From a checkpoint of a small image autoencoder.
Training: muon at rate 0.03, 8500 steps.
Rows from block 9 of the encoder, named by matrix and row number. Rows with one number belong to one channel. Each number is 200 + 40 x the weight over its row's rms, rounded and kept within 0 to 999. All counts start at 0. After the name is the row's rms in percent of the matrix's.
# sq0: squeeze pointwise conv (encoder.blocks.9.sq.0.weight, 256x512x1x1), inputs 37-73
# e10: expand pointwise conv (encoder.blocks.9.e1.0.weight, 512x256x1x1, transposed), outputs 37-73
# e30: expand 3x3 conv (encoder.blocks.9.e3.0.weight, 512x256x3x3, transposed), outputs 5-9, a 3x3 kernel for each
sq0.165,097,174,177,201,249,255,218,295,161,194,173,269,222,223,276,237,230,153,233,183,150,131,238,212,210,217,202,216,245,189,235,218,238,187,241,142,205,148
sq0.166,102,197,227,211,168,179,198,194,210,193,225,198,146,245,231,201,219,251,176,158,247,232,193,211,179,268,145,257,201,158,329,191,115,213,272,165,203,225
sq0.167,094,249,228,157,230,212,180,205,248,145,189,167,225,205,250,168,172,176,192,209,169,184,110,152,169,257,252,203,253,205,270,173,369,139,209,137,150,219
sq0.168,091,181,245,260,215,264,161,234,203,149,237,212,155,205,263,230,243,133,249,241,243,213,374,242,242,261,248,207,282,233,233,270,192,235,230,259,168,292
sq0.169,091,182,222,221,138,199,195,173,238,168,250,211,222,164,226,311,153,252,225,153,227,83,183,210,216,180,200,145,228,278,154,235,166,247,193,371,181,217
sq0.170,115,171,225,185,178,205,235,193,252,231,221,216,267,248,144,255,165,219,235,177,187,102,274,306,183,256,154,146,237,202,115,236,221,183,257,199,189,208
sq0.171,123,176,207,217,248,251,245,139,181,263,163,206,144,219,242,197,152,150,192,211,164,123,236,210,139,205,240,131,234,170,236,245,169,189,192,218,184,222
sq0.172,097,248,167,179,228,233,213,228,171,160,254,198,225,191,192,180,182,202,233,183,198,199,224,222,223,309,204,134,298,155,260,181,233,157,246,226,191,209
sq0.173,104,185,167,171,214,234,252,201,250,204,205,213,217,207,230,225,199,136,236,221,227,122,173,227,243,200,202,150,182,238,175,106,171,230,209,163,196,165
sq0.174,090,141,214,216,280,215,143,241,211,227,240,235,200,236,202,182,202,162,242,151,185,188,286,174,187,188,150,169,148,211,269,210,207,274,237,203,208,229
sq0.175,097,177,171,307,216,184,173,274,183,269,265,246,226,209,143,296,160,120,252,242,198,302,193,215,253,255,158,218,198,206,295,211,229,155,221,193,271,249
sq0.176,091,242,181,189,231,180,271,201,237,176,219,186,233,187,168,191,192,198,221,117,176,137,192,216,214,170,270,180,273,184,251,154,152,149,220,195,231,161
sq0.177,101,234,252,264,278,177,307,147,158,145,192,182,268,285,120,149,106,246,217,198,272,226,188,218,163,268,175,207,202,172,158,201,229,198,232,215,194,235
sq0.178,130,200,194,158,209,200,253,169,245,197,221,200,207,199,251,206,143,249,263,194,246,199,249,265,222,184,191,179,157,216,303,172,203,209,198,205,198,229
sq0.179,110,218,211,247,223,255,180,194,119,230,192,240,203,199,202,117,206,196,292,249,221,164,214,203,193,199,181,100,344,195,97,218,298,192,264,219,184,215
sq0.180,093,274,162,186,89,203,191,162,178,322,211,226,259,214,167,186,260,202,192,223,178,129,154,172,213,215,154,224,237,211,176,255,167,208,244,101,178,147
sq0.181,102,293,203,297,252,209,257,271,185,224,184,221,247,273,86,131,94,181,207,261,216,153,181,226,140,233,229,210,212,142,172,216,198,174,215,224,163,172
sq0.182,098,154,166,158,141,125,127,219,163,218,167,140,238,258,182,175,251,237,171,130,146,180,149,205,165,252,96,201,180,204,131,179,187,146,180,115,265,198
sq0.183,112,208,191,229,197,193,168,173,179,185,250,202,288,191,240,216,179,200,230,162,245,266,221,210,230,253,237,204,155,188,250,242,213,174,182,135,204,190
sq0.184,093,252,115,178,176,210,217,211,281,304,218,165,195,245,169,183,259,201,222,137,226,167,148,169,215,273,280,229,198,166,222,163,232,146,236,183,144,261
sq0.185,089,217,93,289,172,216,187,210,161,155,85,226,206,211,96,206,176,212,198,260,206,213,121,94,163,210,195,219,171,159,242,222,222,167,131,86,128,177
sq0.186,096,172,128,249,249,219,241,280,170,234,155,229,123,225,148,223,172,182,287,183,237,101,183,225,210,311,260,181,190,131,226,271,222,203,168,232,214,174
sq0.187,100,211,181,216,148,248,211,255,155,226,158,210,176,197,115,186,215,159,163,191,184,128,262,174,206,252,291,193,246,180,256,145,241,177,191,189,130,195
sq0.188,165,206,210,287,264,218,215,145,208,264,199,175,186,177,193,308,200,195,188,231,220,173,187,196,260,175,203,162,117,211,185,180,220,217,142,185,187,161
sq0.189,083,240,136,281,155,147,135,212,162,179,146,206,264,205,150,217,214,201,219,216,178,195,163,194,196,169,201,186,156,179,190,150,112,194,117,189,88,201
sq0.190,116,213,262,221,196,236,276,157,202,212,227,132,216,208,196,215,168,179,94,198,228,207,196,275,227,217,239,236,210,152,253,151,185,228,222,171,192,225
e10.165,088,205,279,121,189,221,196,187,216,202,187,152,163,185,178,139,171,197,164,113,168,179,235,165,208,198,221,206,212,148,210,184,301,208,209,245,227,190
e10.166,127,144,221,198,138,210,244,196,219,189,232,145,175,137,163,187,142,152,219,195,173,253,221,204,191,199,255,207,194,188,287,145,279,157,239,176,239,232
e10.167,112,209,214,221,128,221,234,183,166,235,165,241,178,211,175,235,213,211,270,182,190,192,171,178,230,187,189,220,193,227,66,162,194,212,269,183,196,167
e10.168,092,232,142,143,192,72,194,156,262,195,126,159,121,177,189,163,165,128,152,179,147,195,204,124,190,156,232,172,275,204,178,199,232,232,217,230,219,185
e10.169,085,221,190,242,168,188,160,200,156,207,212,186,191,210,156,218,200,189,194,252,177,198,250,166,227,236,118,157,90,212,118,195,163,154,344,224,233,232
e10.170,111,159,191,212,208,168,190,170,192,255,182,183,152,203,165,159,206,231,184,196,206,215,200,166,169,173,263,175,98,262,275,235,173,172,216,285,217,199
e10.171,125,257,145,251,250,130,162,215,188,113,81,128,166,158,224,180,167,248,153,109,189,195,176,162,221,150,242,228,286,153,224,152,183,308,75,249,149,184
e10.172,084,168,148,172,177,254,226,218,194,246,178,253,197,242,211,188,153,176,229,206,219,155,197,210,197,261,182,185,182,156,168,156,232,241,72,207,183,195
e10.173,095,269,158,261,199,131,302,205,172,150,143,188,165,191,204,221,151,210,175,210,154,143,187,210,170,158,210,201,163,191,133,235,233,226,280,158,176,168
e10.174,073,249,228,261,188,167,200,201,262,215,100,213,155,219,138,167,160,199,189,116,184,126,235,188,218,214,252,179,125,242,158,232,218,200,153,240,266,232
e10.175,090,213,171,160,230,186,240,176,171,145,150,221,231,214,192,231,194,200,184,187,163,218,211,174,213,226,226,193,239,174,162,190,219,271,210,220,189,229
e10.176,097,195,245,186,201,211,187,158,194,218,178,273,194,152,165,197,293,161,173,166,134,243,137,157,293,151,260,204,204,205,195,95,115,143,250,275,153,220
e10.177,096,193,143,244,167,179,119,199,199,158,180,202,203,167,202,207,183,293,137,216,136,189,217,225,150,149,209,182,127,160,55,158,264,261,209,270,218,204
e10.178,110,156,160,138,146,147,318,163,212,174,151,208,155,134,163,204,169,120,160,191,193,221,241,174,220,138,223,240,244,226,178,222,233,244,193,102,204,175
e10.179,129,229,169,190,219,204,236,189,155,269,241,179,233,203,177,216,191,183,195,197,178,162,177,180,209,207,63,178,204,167,189,192,241,325,174,174,221,189
e10.180,101,217,144,231,223,148,214,203,184,102,187,165,210,262,185,183,217,184,140,186,167,233,189,161,198,212,188,220,117,190,134,231,225,190,149,163,183,137
e10.181,085,212,156,210,221,214,209,161,199,228,177,250,176,176,163,207,140,235,159,142,187,135,185,179,206,203,182,181,214,201,159,139,222,245,191,237,209,193
e10.182,117,208,226,279,152,141,162,194,200,183,143,213,197,110,207,173,157,192,172,184,193,246,292,173,177,186,197,232,240,211,81,235,237,193,201,281,132,100
e10.183,085,159,241,180,155,159,164,175,121,139,212,131,206,175,181,187,194,213,183,215,240,178,195,221,258,226,191,223,271,175,233,169,229,205,165,354,265,183
e10.184,076,224,240,176,202,215,282,174,262,146,211,180,204,190,138,179,205,205,211,186,200,188,275,184,199,192,204,220,143,216,179,202,221,208,260,165,172,124
e10.185,086,136,144,224,37,223,174,161,144,220,194,133,183,171,175,144,129,222,248,143,162,246,194,182,170,171,158,196,244,202,210,161,201,226,133,259,217,169
e10.186,100,170,196,242,213,212,267,159,198,210,140,128,157,164,182,171,236,215,170,106,185,310,128,182,238,243,258,230,168,199,255,134,250,218,97,131,163,212
e10.187,086,227,151,191,153,173,187,181,283,125,124,195,122,163,132,178,129,170,148,133,191,203,222,176,130,189,228,180,192,183,173,237,291,182,234,159,195,206
e10.188,132,169,170,186,305,239,237,201,270,167,242,152,211,197,157,186,218,216,185,250,229,206,179,199,231,242,256,208,245,229,152,175,390,279,211,213,194,208
e10.189,078,164,242,186,223,232,205,195,139,244,242,202,185,176,133,199,166,182,153,159,132,188,173,188,236,131,143,215,233,157,188,173,198,183,126,275,204,237
e10.190,146,232,192,169,306,176,235,161,188,206,198,165,175,205,130,177,214,212,153,139,166,156,245,174,161,159,237,198,189,182,224,208,27,52,205,252,197,204
e30.165,097,210,206,254,231,141,141,216,167,215,217,129,154,320,212,218,214,158,220,188,243,261,204,219,215,176,258,234,167,172,152,180,75,302,179,179,237,217,218,161,205,222,140,228,162,183
e30.166,104,222,195,171,175,171,194,243,232,314,241,225,212,172,229,206,196,188,189,208,185,159,212,179,222,210,179,230,191,198,157,191,208,161,220,83,189,182,180,149,161,113,140,194,216,162
e30.167,114,261,159,163,198,315,170,168,253,245,239,193,235,253,248,96,221,175,183,247,257,188,253,278,274,269,275,232,219,128,144,112,95,255,117,197,167,248,186,219,181,183,238,208,231,209
e30.168,097,164,147,190,165,279,160,193,220,212,162,199,216,223,159,211,232,131,170,245,253,173,130,138,238,244,252,200,203,197,166,267,198,129,229,259,101,166,198,163,171,228,228,166,205,180
e30.169,090,238,251,182,188,181,186,165,250,218,185,201,314,111,189,198,210,179,266,207,165,205,182,104,182,267,107,202,195,267,140,185,139,128,212,267,140,162,128,179,161,154,192,203,197,223
e30.170,088,177,158,179,154,235,221,243,228,209,106,170,211,298,116,192,300,255,191,163,72,139,196,133,136,255,150,257,230,249,195,209,140,234,195,199,194,232,279,231,171,281,227,235,238,220
e30.171,117,147,140,159,157,217,81,192,190,168,122,141,142,200,239,189,198,189,149,278,297,247,160,217,228,187,151,204,179,118,209,149,202,162,195,166,210,228,222,228,277,153,223,135,135,181
e30.172,091,235,321,173,125,162,155,163,281,227,246,275,220,109,230,129,140,157,269,166,192,188,91,173,187,216,233,216,248,203,292,174,160,235,136,188,182,188,214,230,144,208,184,204,231,202
e30.173,105,157,168,215,121,216,186,154,210,192,172,137,174,267,120,270,177,281,113,174,226,171,83,253,157,139,117,155,210,114,211,202,176,351,244,191,201,236,190,204,220,223,275,223,89,209
e30.174,088,165,179,202,174,203,161,146,156,225,252,223,231,189,201,230,228,235,205,242,246,111,61,189,168,207,154,207,231,293,211,264,0,227,266,179,253,225,231,180,174,262,134,209,145,194
e30.175,099,218,133,207,156,193,175,148,211,116,253,259,178,47,248,250,124,184,211,226,219,307,63,80,131,195,111,144,230,175,256,214,374,250,188,109,188,231,171,214,194,181,180,186,205,174
e30.176,095,230,227,181,143,214,183,241,213,196,157,316,266,239,196,194,229,183,170,185,149,235,226,204,210,251,225,218,245,193,281,113,64,350,179,251,187,205,199,218,206,185,233,175,189,210
e30.177,109,216,164,176,134,193,200,199,199,190,250,253,177,153,144,259,138,218,246,191,172,149,97,168,124,204,154,90,271,142,208,215,180,196,171,147,220,224,171,146,130,235,139,234,173,204
e30.178,138,293,150,166,202,227,144,246,247,161,133,267,185,312,185,256,145,206,188,137,280,167,100,220,174,190,189,196,187,197,337,250,165,306,269,110,176,215,218,225,247,208,225,217,254,242
e30.179,102,210,159,208,159,273,184,229,199,197,183,169,149,233,126,301,234,267,218,136,239,177,116,185,144,221,190,129,259,120,235,171,483,114,188,132,240,246,174,194,204,256,241,231,192,227
e30.180,105,181,212,171,219,235,202,249,247,242,213,214,197,105,325,199,151,147,230,240,206,234,197,120,251,224,252,204,188,258,209,145,23,167,192,168,229,178,268,190,185,197,176,227,172,199
e30.181,105,269,216,169,227,266,241,199,222,233,294,192,250,69,181,203,172,180,185,215,247,242,144,296,202,166,212,128,233,157,171,263,74,122,242,358,270,235,202,150,158,251,161,240,166,186
e30.182,107,173,151,226,210,302,301,239,225,182,226,207,234,289,321,299,238,179,209,241,172,175,152,137,96,230,196,220,119,175,147,167,0,38,207,228,173,198,162,180,203,180,202,224,225,188
e30.183,106,141,235,194,131,131,213,147,170,146,217,103,198,276,275,278,161,278,185,264,258,245,211,221,180,153,209,177,226,118,190,170,206,179,197,193,299,215,79,131,265,173,198,210,137,214
e30.184,091,163,176,163,233,227,159,189,131,192,166,207,285,267,278,282,217,143,263,162,208,120,230,246,297,156,298,113,262,162,255,218,124,191,209,285,213,227,249,240,154,160,190,158,155,186
e30.185,077,203,170,192,225,263,251,280,192,288,205,197,241,160,197,150,301,238,219,174,143,257,288,208,242,327,320,341,200,270,221,219,235,299,208,314,247,204,193,217,211,221,191,233,187,212
e30.186,105,167,115,283,241,214,204,206,193,178,133,113,179,181,231,167,285,133,195,177,143,195,174,195,148,212,226,100,181,139,196,175,245,296,191,165,216,208,199,184,209,243,90,207,136,152
e30.187,114,242,229,160,178,104,156,167,132,140,157,279,234,249,234,92,196,146,196,154,238,254,124,133,212,153,250,176,154,179,364,245,67,142,241,275,137,188,207,210,171,214,169,151,144,175
e30.188,099,180,146,186,187,101,135,223,175,220,153,177,243,190,285,187,152,90,146,243,239,268,274,258,229,236,228,245,212,188,162,260,292,230,207,246,179,199,238,217,202,141,182,180,233,172
e30.189,089,177,175,195,246,204,230,206,135,106,208,257,214,170,305,193,189,233,205,151,182,203,108,123,78,107,136,112,219,199,180,156,112,181,193,142,178,266,145,222,190,248,176,183,158,177
e30.190,087,176,254,211,161,255,283,169,281,221,210,224,237,189,252,115,245,267,203,159,87,196,260,200,293,260,224,261,236,269,213,196,0,249,269,189,255,149,225,193,254,206,202,164,199,204