A small image autoencoder, trained from scratch.
Data: trained on photos with spoken descriptions (Open Images, Localized Narratives), 101725 training examples.
Rows from block 6 of the encoder of a small image autoencoder, named by matrix and row number. Rows with one number belong to one channel. Each number is 128 + 24 x the weight over its row's rms, rounded and kept within 0 to 255. All counts start at 0. Numbers have three digits each. After the name is the row's rms in percent of the matrix's.
Before each channel's rows are labels from the 100 images, of 14976, where the channel reaches its highest value: "patch colour" is the nearest of a few named colours to the mean colour under the peak. Only what is clearly more common there than usual is listed. The data: photos with spoken descriptions (Open Images, Localized Narratives).
# sq0: squeeze pointwise conv (encoder.blocks.6.sq.0.weight, 128x512x1x1), inputs 172-257
# e10: expand pointwise conv (encoder.blocks.6.e1.0.weight, 256x128x1x1, transposed), outputs 172-255
# e30: expand 3x3 conv (encoder.blocks.6.e3.0.weight, 256x128x3x3, transposed, each kernel summed), outputs 172-255

patch colour: grey
sq0.98 084:156118158095098147177171086120161131112174170155140171136137153175118127088125136154136103155116123117184145187146123127160154168129137133111099109121112124205148129085120138175158157064102151151155150084099125130106135082153171155092147109138137120155134111
e10.98 101:164139169088171140159165104148130144186089138185147135120144143138108120140149141143096179138129148131127128112113146147194125105130164123127133104134114092136127101119112139138149128115134105151099183144106136133115098116094137128150126117127135140175
e30.98 076:147142132112139098147147075128131086148152133138186128113136106118133133128141141139114100129091106116114066132134119094129113152105119138079130130138096124090114127132118129097119066127116104127104121091172112112115119113124119101125110112122123167131

patch colour: orange
sq0.50 087:157122108152114143098080156137097089120153165131137167147135148120154066189120098103118081119175114094142081137086062064127115119132145122077099139123113103152125150191160161183126133120123111143195090134160149121128136156144150135158136154128105129147107141
e10.50 100:086133091089081111136110112105121128115123124128125108101107111056111084129122104107125124106119165089083104111152125137142115110074130144126168098138099148153130119144115117107135143112124106133121113077136130152107125142121133142161149155155134139130
e30.50 085:100128128100152114154156158129198099161097104166123141151099113126110123155117113125121101121114115116098123115104112108210120115086101138078126116118101125108126129112102113115132123126107125117164126142139126131122123106110129106108099114118117091125

patch colour: brown
sq0.74 100:129144121088108124105111106108113109188143154157140138135112150145131102144146137131149165121141160157158000169139166140135144145144124127157122125160163133184113091119140158125113182091122151158115151094133127127094096130091136111121104156121126129138132123
e10.74 130:124144121115145128130133117116148072116122153109121124123146137145124132147129134145119139128115141159132125154129110099132137100137125124142123151128142117109116116133095124119125127142100142111143105135126132108145255141136135139094103141132149124113
e30.74 184:130103116130114111145143123157127121118131155121142151132130127127125126134125143140130136131091135126137011128132125130127125126137128116133135138126111131111128127128118124127121047125126129131081124130108129129123132127132128130126127128125130093127

patch colour: blue
sq0.64 113:094143157095094127116116149111168165151115138121120111129140147133133130127089122129123105156152117114106135096155106088151151135138126136161086153127130139125122121153125145168080123159144135132145119109139171140109150123117137140120149155087138117157151105
e10.64 102:144139141137157160142167153134139120118103121108136144143147147134100128137083085118089142194111105100121123138176107084160175113159156114119158131109136130143146120098140108136140123083121128145135113131096156173138143124142150137157136118100123117141
e30.64 092:101136146049106121172145131135118141123114142134113125186141122145124134116129142129124132122168135141129046123137140133143124116140144148161137121126159128126120116125150121095137095150145114125106106090171125125115125121141136172119126112100112154119

patch colour: blue; cyan
sq0.62 083:154152116107151142101127135122174179133127109132148138150123102128083136121087101142106121091067121082129120134098174124126105099114147120078151142084134125153152116106095101164108157139088134142180153128122134091158119136119162091109175102108089089130111141
e10.62 092:127117109100122181135111101119108144179159114164106103126150107114077138152130111109089150116138104129112126113135152124108146118128113117137130147132122144176108143094101148102120146160138142137136170143134134138144108150134139116134129143102124150165
e30.62 086:170182141169185166118081138155106182183108156162107108134195138122130113128115115129113127121145112115117097132130124125164114118130116123121136131113096109107126134135138133135125091131144126138152112128132126122145125118128122122119129139137127160186

patch colour: white
sq0.87 085:167107163139137153176181135167135164100180144129126149162131131116112096082192129129145147132164122191107136146163170104135158129137126169137172123088095165157144124156114159165134132123116120125167102153166123147094142247158079141099139127149086126163103149
e10.87 101:154107122146145129115107114122135144160155142150105153139191166095097157184183183146106158147158145125147155145125114125152152158093112166129126159129167140143113123117147119134148133126112104126136150119126079179151142132129123148097128134135102169150
e30.87 129:113107084179144146107153175117137113110105120097098111173162132144137145148143147142138129150122141136138000123145137146136132133132127126130150146143121143122138119131139128144131009124127135133099139144147142131126137126141140131140116129130132133139

patch colour: brown
sq0.36 110:146115129096154124124185139128094115158154123123128157101118162130173092137091136119144130084159136103110099129140136101092122097099117091157117184129163100109122133187175108194134185161139131122117145114105114190112170134090105095143091161101170136126131122
e10.36 098:127147129101106102108119104125159131119140106131141139134140134121116115118152109159163145161137131144094127125150140187110121128074141128131144092128160116117157224146110084109143129151181129115109125074078107105118105140155136184149142125115151175156
e30.36 103:152159130059143168127098123142143165124115172092136109096160131118131131163120123135124136137134115123133163127127130133079138138131133109109142129122132122108131119120176117121117144120137133118133136123108135124121123118123136123126126121151129088093

patch colour: grey
sq0.123 113:136158148140117131142137149112136168127122127160147153148136120132110148131129114146078145165074139107133120127122145159099112134118131144123125097132120116154146137122118144098154131112155152143124143116169152070142107166137137104184167135140139145096112143
e10.123 105:187129127133114114154137131141133141127143168092122138128097127140113134065098053103140117168107169163153123128132125156102168124148095124071155129115121154132121094178105167144134142168112114123131149098129144111091130118142115132104195135125081113147
e30.123 120:150159102120092119150113110147115117156142100115142139161131117109126124144129139132135140144105121121129145126126118122066123123133128106111115128130097129125144118124130126142118062110125143134107139145126133121121129122144115123136145131132132098116

patch colour: black
sq0.45 093:146154113141135122137173130175139135160112167113128097118199116111072133170143131109120126074122126121111125128132138083054122112114108141124160146135119131127179117156074111107131138171122149130166067122146081084166107175170098100135140137076137134073146118
e10.45 086:129101106164152123117134116103081137089129161154125124133164150131119133094097104153145105129056095124163124146144121085120138145157115140100115126116085150134110107150126122091134108165110096134116116142125137162161127139120150105081071090122110149127
e30.45 124:125133105149173128126102164126137107059127162111149137112151135134135134104124149127130138123101132130148047130126135130143129141107140133103129126129091137133144146145138147125134053143131141134160142128146140149133144137118133135137124126141141126107

patch colour: pink
sq0.38 091:135124131145117158094151133122119142089121185127115123135130120156138147179156126147132158130140137144176097168159145173109151156144136115148125148148113131184109140137131087125124176114120127109123143097113105124000138142141129109113102076129107135092130123
e10.38 107:126125121113134159109136131136118154125156130143138112102130140151142087170121180139106136137121116134157125154151134167097151158158124156143149159115151168112141132148116092155129134138067129112147110149123118068136101146108150128131124149133153128161
e30.38 102:140110063111105080130082113134102132085112131094143118055095128143123129163139142130122123119065124135128126130138129122070127136128128129123131132128097129119137140125134119129143076128145122132085137127117122136134141134119136121128127127129135074141

patch colour: grey
sq0.1 101:120188115144165139121137073141158123108165119108084111112148161146124087143123185129154100123146136141154158114151107106129147119131138131165142125098146104089083159115095123142117149134129144101148146123103114122122133098125162095123118139134189153109129122
e10.1 100:122100093149124118126097133122120133145095142096117158137143137117108127087161088112097111111152132119103128162114137080131110122144127113123134159134144096122098134151142119128183189098142078103123097083077152104128130139135136107122134113158094113120
e30.1 094:165111144111130124141135139127158132120068131174129133137151128131135133116132150135141117131060134140125138120124124148137120118148121144104116155136108132152117131126090131107117152126121127129059127144136131141119139146096136124102074115139113123098

patch colour: black
sq0.104 083:170111115143114141140162085138187152128125162103191108109117073121125169140133162128126142115115135152120094114100172179157184139114146154138163126137127140125118113129129104138067133091145098122139188131176164088120144146120094144111131066110108109116147131
e10.104 090:159126128163130167125152177120122164083136167186139125130127121123110146139125098143099132150156172150091118083099155157138144135108100151117088146083116152140126132156127115112153137117112129143136153154149102136125161090079121114194180126148138167164
e30.104 092:172151131199135125105145158157159147115168182172138142123155129147126137134142132150140139134095140139133071135141145127160148128144132150135144131133150139133129128117121131132122040131131121129127117125205125130148116125137140149134122129123119128129

patch colour: pink
sq0.28 076:122132110181182171102147135147113139093113119092142106162128139140096127108158123144120195170162124194148141100134169151116163122112121190135109093135090192125106126143114157152142147125159136084157122125122155113122109158113143191069145142149145089132110133
e10.28 112:129132150166146142124078128122133132190147128122129124081127163124108149082118077158137138139150116089113144118086122156140138100116139166158074209131150101127117124165148130143141131128158096110117139134115151122137141154104135137125098111141126119147
e30.28 113:132135105205128108127113111113117079110137070103113145100084110122115115111134109106113101120105122125114078117124132121184113112116126133109130103134137124164141147130168133129143017132146135148090143143158125135148142135135151155137118147144135170149

patch colour: white
sq0.58 084:141127137106119119111209142172154131177122105160095139132176143103171203164068106101107135134109133125136116136137130091109076112105129124126109118086106108140138147087114167099126169131142118138107153106140137109104141113102146082100100141183119151156138131
e10.58 096:080132140124133117158143109139137141189122164111134150116171156127142137149104166102142086122139111149109117113121143176112097126119137122123096149128122117106150113093135130133149155134114134152116142116096143138124122143124155138135115120112135091126
e30.58 103:162152148122139117169103082150100135138137122155162120086144132135134134134135129128131126134142112133137036137134133142137122138143136128125123140140117131120120145122158115136131119136135121136124138143154125127131131148122140113125100131127142155119

patch colour: white
sq0.4 082:127100139144129138098160123162167134110097115116092115159109127093112137104184136137146188095143110113137128133159153136150138104100090159113127094106125166127130160141102097160157140137096127115140150111162104173144123174113167136094148120122037189142132133
e10.4 095:151121110157113135095229110119151142122151114140131129099202108134147118160154123107132112148172145078180119150115129097133089147099131086125153101120152184171141155163097161122140109116085162125118165139176104108135135142134121147114136134128142124116
e30.4 120:109105109134147131140124144117136146111132170127152124105097123119127127124121126138141136116120133116131000132117124121110140115134128139104130118127120138119117138128152117114122039129138138122101126137126122132122129124125131151119091120122129144120

patch colour: black; white
sq0.94 091:121148178105126155150133164137160148152129146155125089120135100104062150136131128146120127153115141130094105098117130161118146117149128147120137135139099167135177109152076145147221122184126159130175128124194142161128112167115155185144116101149125111119158100
e10.94 101:138121126137139156121120097113113098083130132124156159126134112162135162162137148171122114152099157141147130154154099084157148157109114125092161104102128187127129165136123160131148107134209151142134119145105130121160140172135112106129152120120125125131
e30.94 122:127105135143127133125128160083104134154123105146133133138098132124125119119116114130131150118097140127121063135118127135185120122096128133132100116123096119148133128134148163145130035134148141144114129153142141129144124133142131162142147136124129149142

patch colour: grey
sq0.34 093:148142118089136183045060147111128111098168108134131114136108099142100122061111119090140098125106144085129152123093125118135134097131117115085073146150130130084141119141124110114147137138129100139146162130086143135144136142143143114127110147119156120108146116
e10.34 100:153131143167118132155104141106135105148145153170134130137129166152182187089124124114153132095173091156129141162148127121139097165134122147107131158131145152108129174117129101155077147162179152126140107122145150156132167114159114123161150146143150152105
e30.34 076:157129073147102105101073198135129135068104108102171172123124129130144139116128156161143156130132142147186097131146162148162154136162147162102165152126122167096125131136104127129138087134144131105042127106176117119126131107104125125132122127120117120103

patch colour: white
sq0.54 094:150113132131109082151125149173088124119158136145150133112094145136145116161177122074113160085108141104111131165141144163090113108118128141134154121133132131151152129157114133162125153116123137141161112124146159139128130125151127142123114131132085161133133114
e10.54 102:117133079113137145130120101119128143210148132144149115130167122143125121120135132107147097084152127118135143136129156147085145119145167127171098152121140136114132141135140128104158134130115134076136167115098130145145167120148135116106106127124123111124
e30.54 140:108105098120117114134110149119127152119133118126126136090104141144142132123119133124132129125122138132135051133135133148115137126154135130150129124120148127155132138137120146129130053149134134131080142139128135144137130137136140142138163131144138134110

patch colour: white
sq0.33 092:117136193150084137118141107150154122155091121139109130117106162118167120165098150153129110101105128104112151104145161168105127153173118108155108147144109106118138106125129119104118076094101126138143125134173153137159170153116112147146102106102144145138153123
e10.33 104:132135116182128119110116143110133124056092084124099099141118126099190157124107069108161155132144121140107149118096119152154146116110196068169140116153124105131110154127140103125112117129153103106133117155115144150137135119139134124140176147115123133126
e30.33 100:158147092060097097151083124176088146086143127080153081046088135139134144126133126142134128140093135136108097127135124126118129121113124147120135141128130132114132125135095129127126085125126130133154122132113135122133132118114131121122131124127112095090

patch colour: orange
sq0.116 089:110124165136122089114150152115112135114128125135146171156088150146148156115129117158142121135128128130161108103219141185172089128126134108108104133185122195116099151114148102126111145100132137115087104104133164167115097150110126109119136106198173132115104129
e10.116 097:092128202111121106142115153142136109114112124085142119098093113115158103194129150132145112105121131180143147138119091082090108139127118138146177090138145113083126134229136141156125120109164132093138095142162184140162106146188143103122136123143132124131
e30.116 121:137144108112109115127117124150095157122141096147111129128089134121134130170120121126134124139177122111127072127130130128122136129178118133165138132119137132148128134130159128149134081138132145135138131143171139119128132121148147157145140133122136111107

patch colour: white; black
sq0.59 097:154145132119085042140178133132121155128106152203148162135153148112157136139106119109109155113121145140099114078155113107147138087122143097120124116145125144160098141134130140101094126122109170168167099146204121140116116169168164128098127156116123136111134140
e10.59 114:091129152136125122136123142136127125208123145159125137148144151166148159079121073130128111115159119104099098112149123144086132112138140140143127125134154108151114111094164166127118165116151131112128119079132130091095143107151115128136107126171139099148
e30.59 084:133133117129109122130106091197121122107147161117142105116137123112127133123134132132136133124039118145143090127124134140111137120156136159138122133154164138156101123106103131135124035122107125115145117104086107118111125145121091121091123122102111115085

patch colour: black; white
sq0.37 091:079144152124135098112173154169104145129146134132133114071149129168140124126143121106140175125121135105148123125178116165206107152104126126124101129144111186115082092174085131148161118147110121136137142112102155154138091106119155129167088115116128118126100173
e10.37 089:149132160153114136136119110141112115108087116150141157138102142154137148124079102165150091167071070161133144114130123109134131146158121171108133125108108122157145122129116103128158138089135077135111059135116140089160156155114133115149161109090133127154
e30.37 104:147139081125123112147106114147106132124156147151136181079080139140130134137128166136121141141082116127129013122146132134123130128098138123135134122133126127134150130134137118122124068140127141128189138145144137127121135135131137115122173131114129091134

patch colour: pink
sq0.44 088:145158153130134131095148133169157152141145140121097098134102135124186112174121130122124129071131145114144179153103154164141139137110115130117123099099103168145168140082141161129148124130129140144159138104160154133013114104101126130129161131106140132135164103
e10.44 085:128144154144129151125133128112153153128101160125160118144138133135147118139132127154118136147078128129138112121122201129180159134164163122145108098116133159146141129103140107128136167069175131114152186093123141140120131151148166138116116151085109135182
e30.44 074:122140088196128073147087111144110126065097180127122128070072122135126126128121114144137121131070144116118054140120121137127133130110124138120118123120089136116137146136145129119130028131124144143081139168134128121127122136128154159132098123129139136139

patch colour: white
sq0.65 090:132113071119131145153125124130153193144128132149139118138145136128066097142142121130141137103093165185130166131125141133151145145136138105154164133151065132169130130104107121069181086152095128149135106129196159104152100140147144123116191154157127134124119089
e10.65 094:116135139146133116175111144132109118100150151112136113158150105178163100115144135144121115082095167091173123158112120143106137130121104114094105069142096153114106139110109126141134141115147128106141082145142129144108132151121132155137099125158139110127
e30.65 100:149167132164121132106129133127143118110104117147126115116132131116120125099139112117115130107066124138140022124112127129157125116125127116131115122130138121135129151138107131151147063116132141126165130136201129140147134132139136145130140137134152141139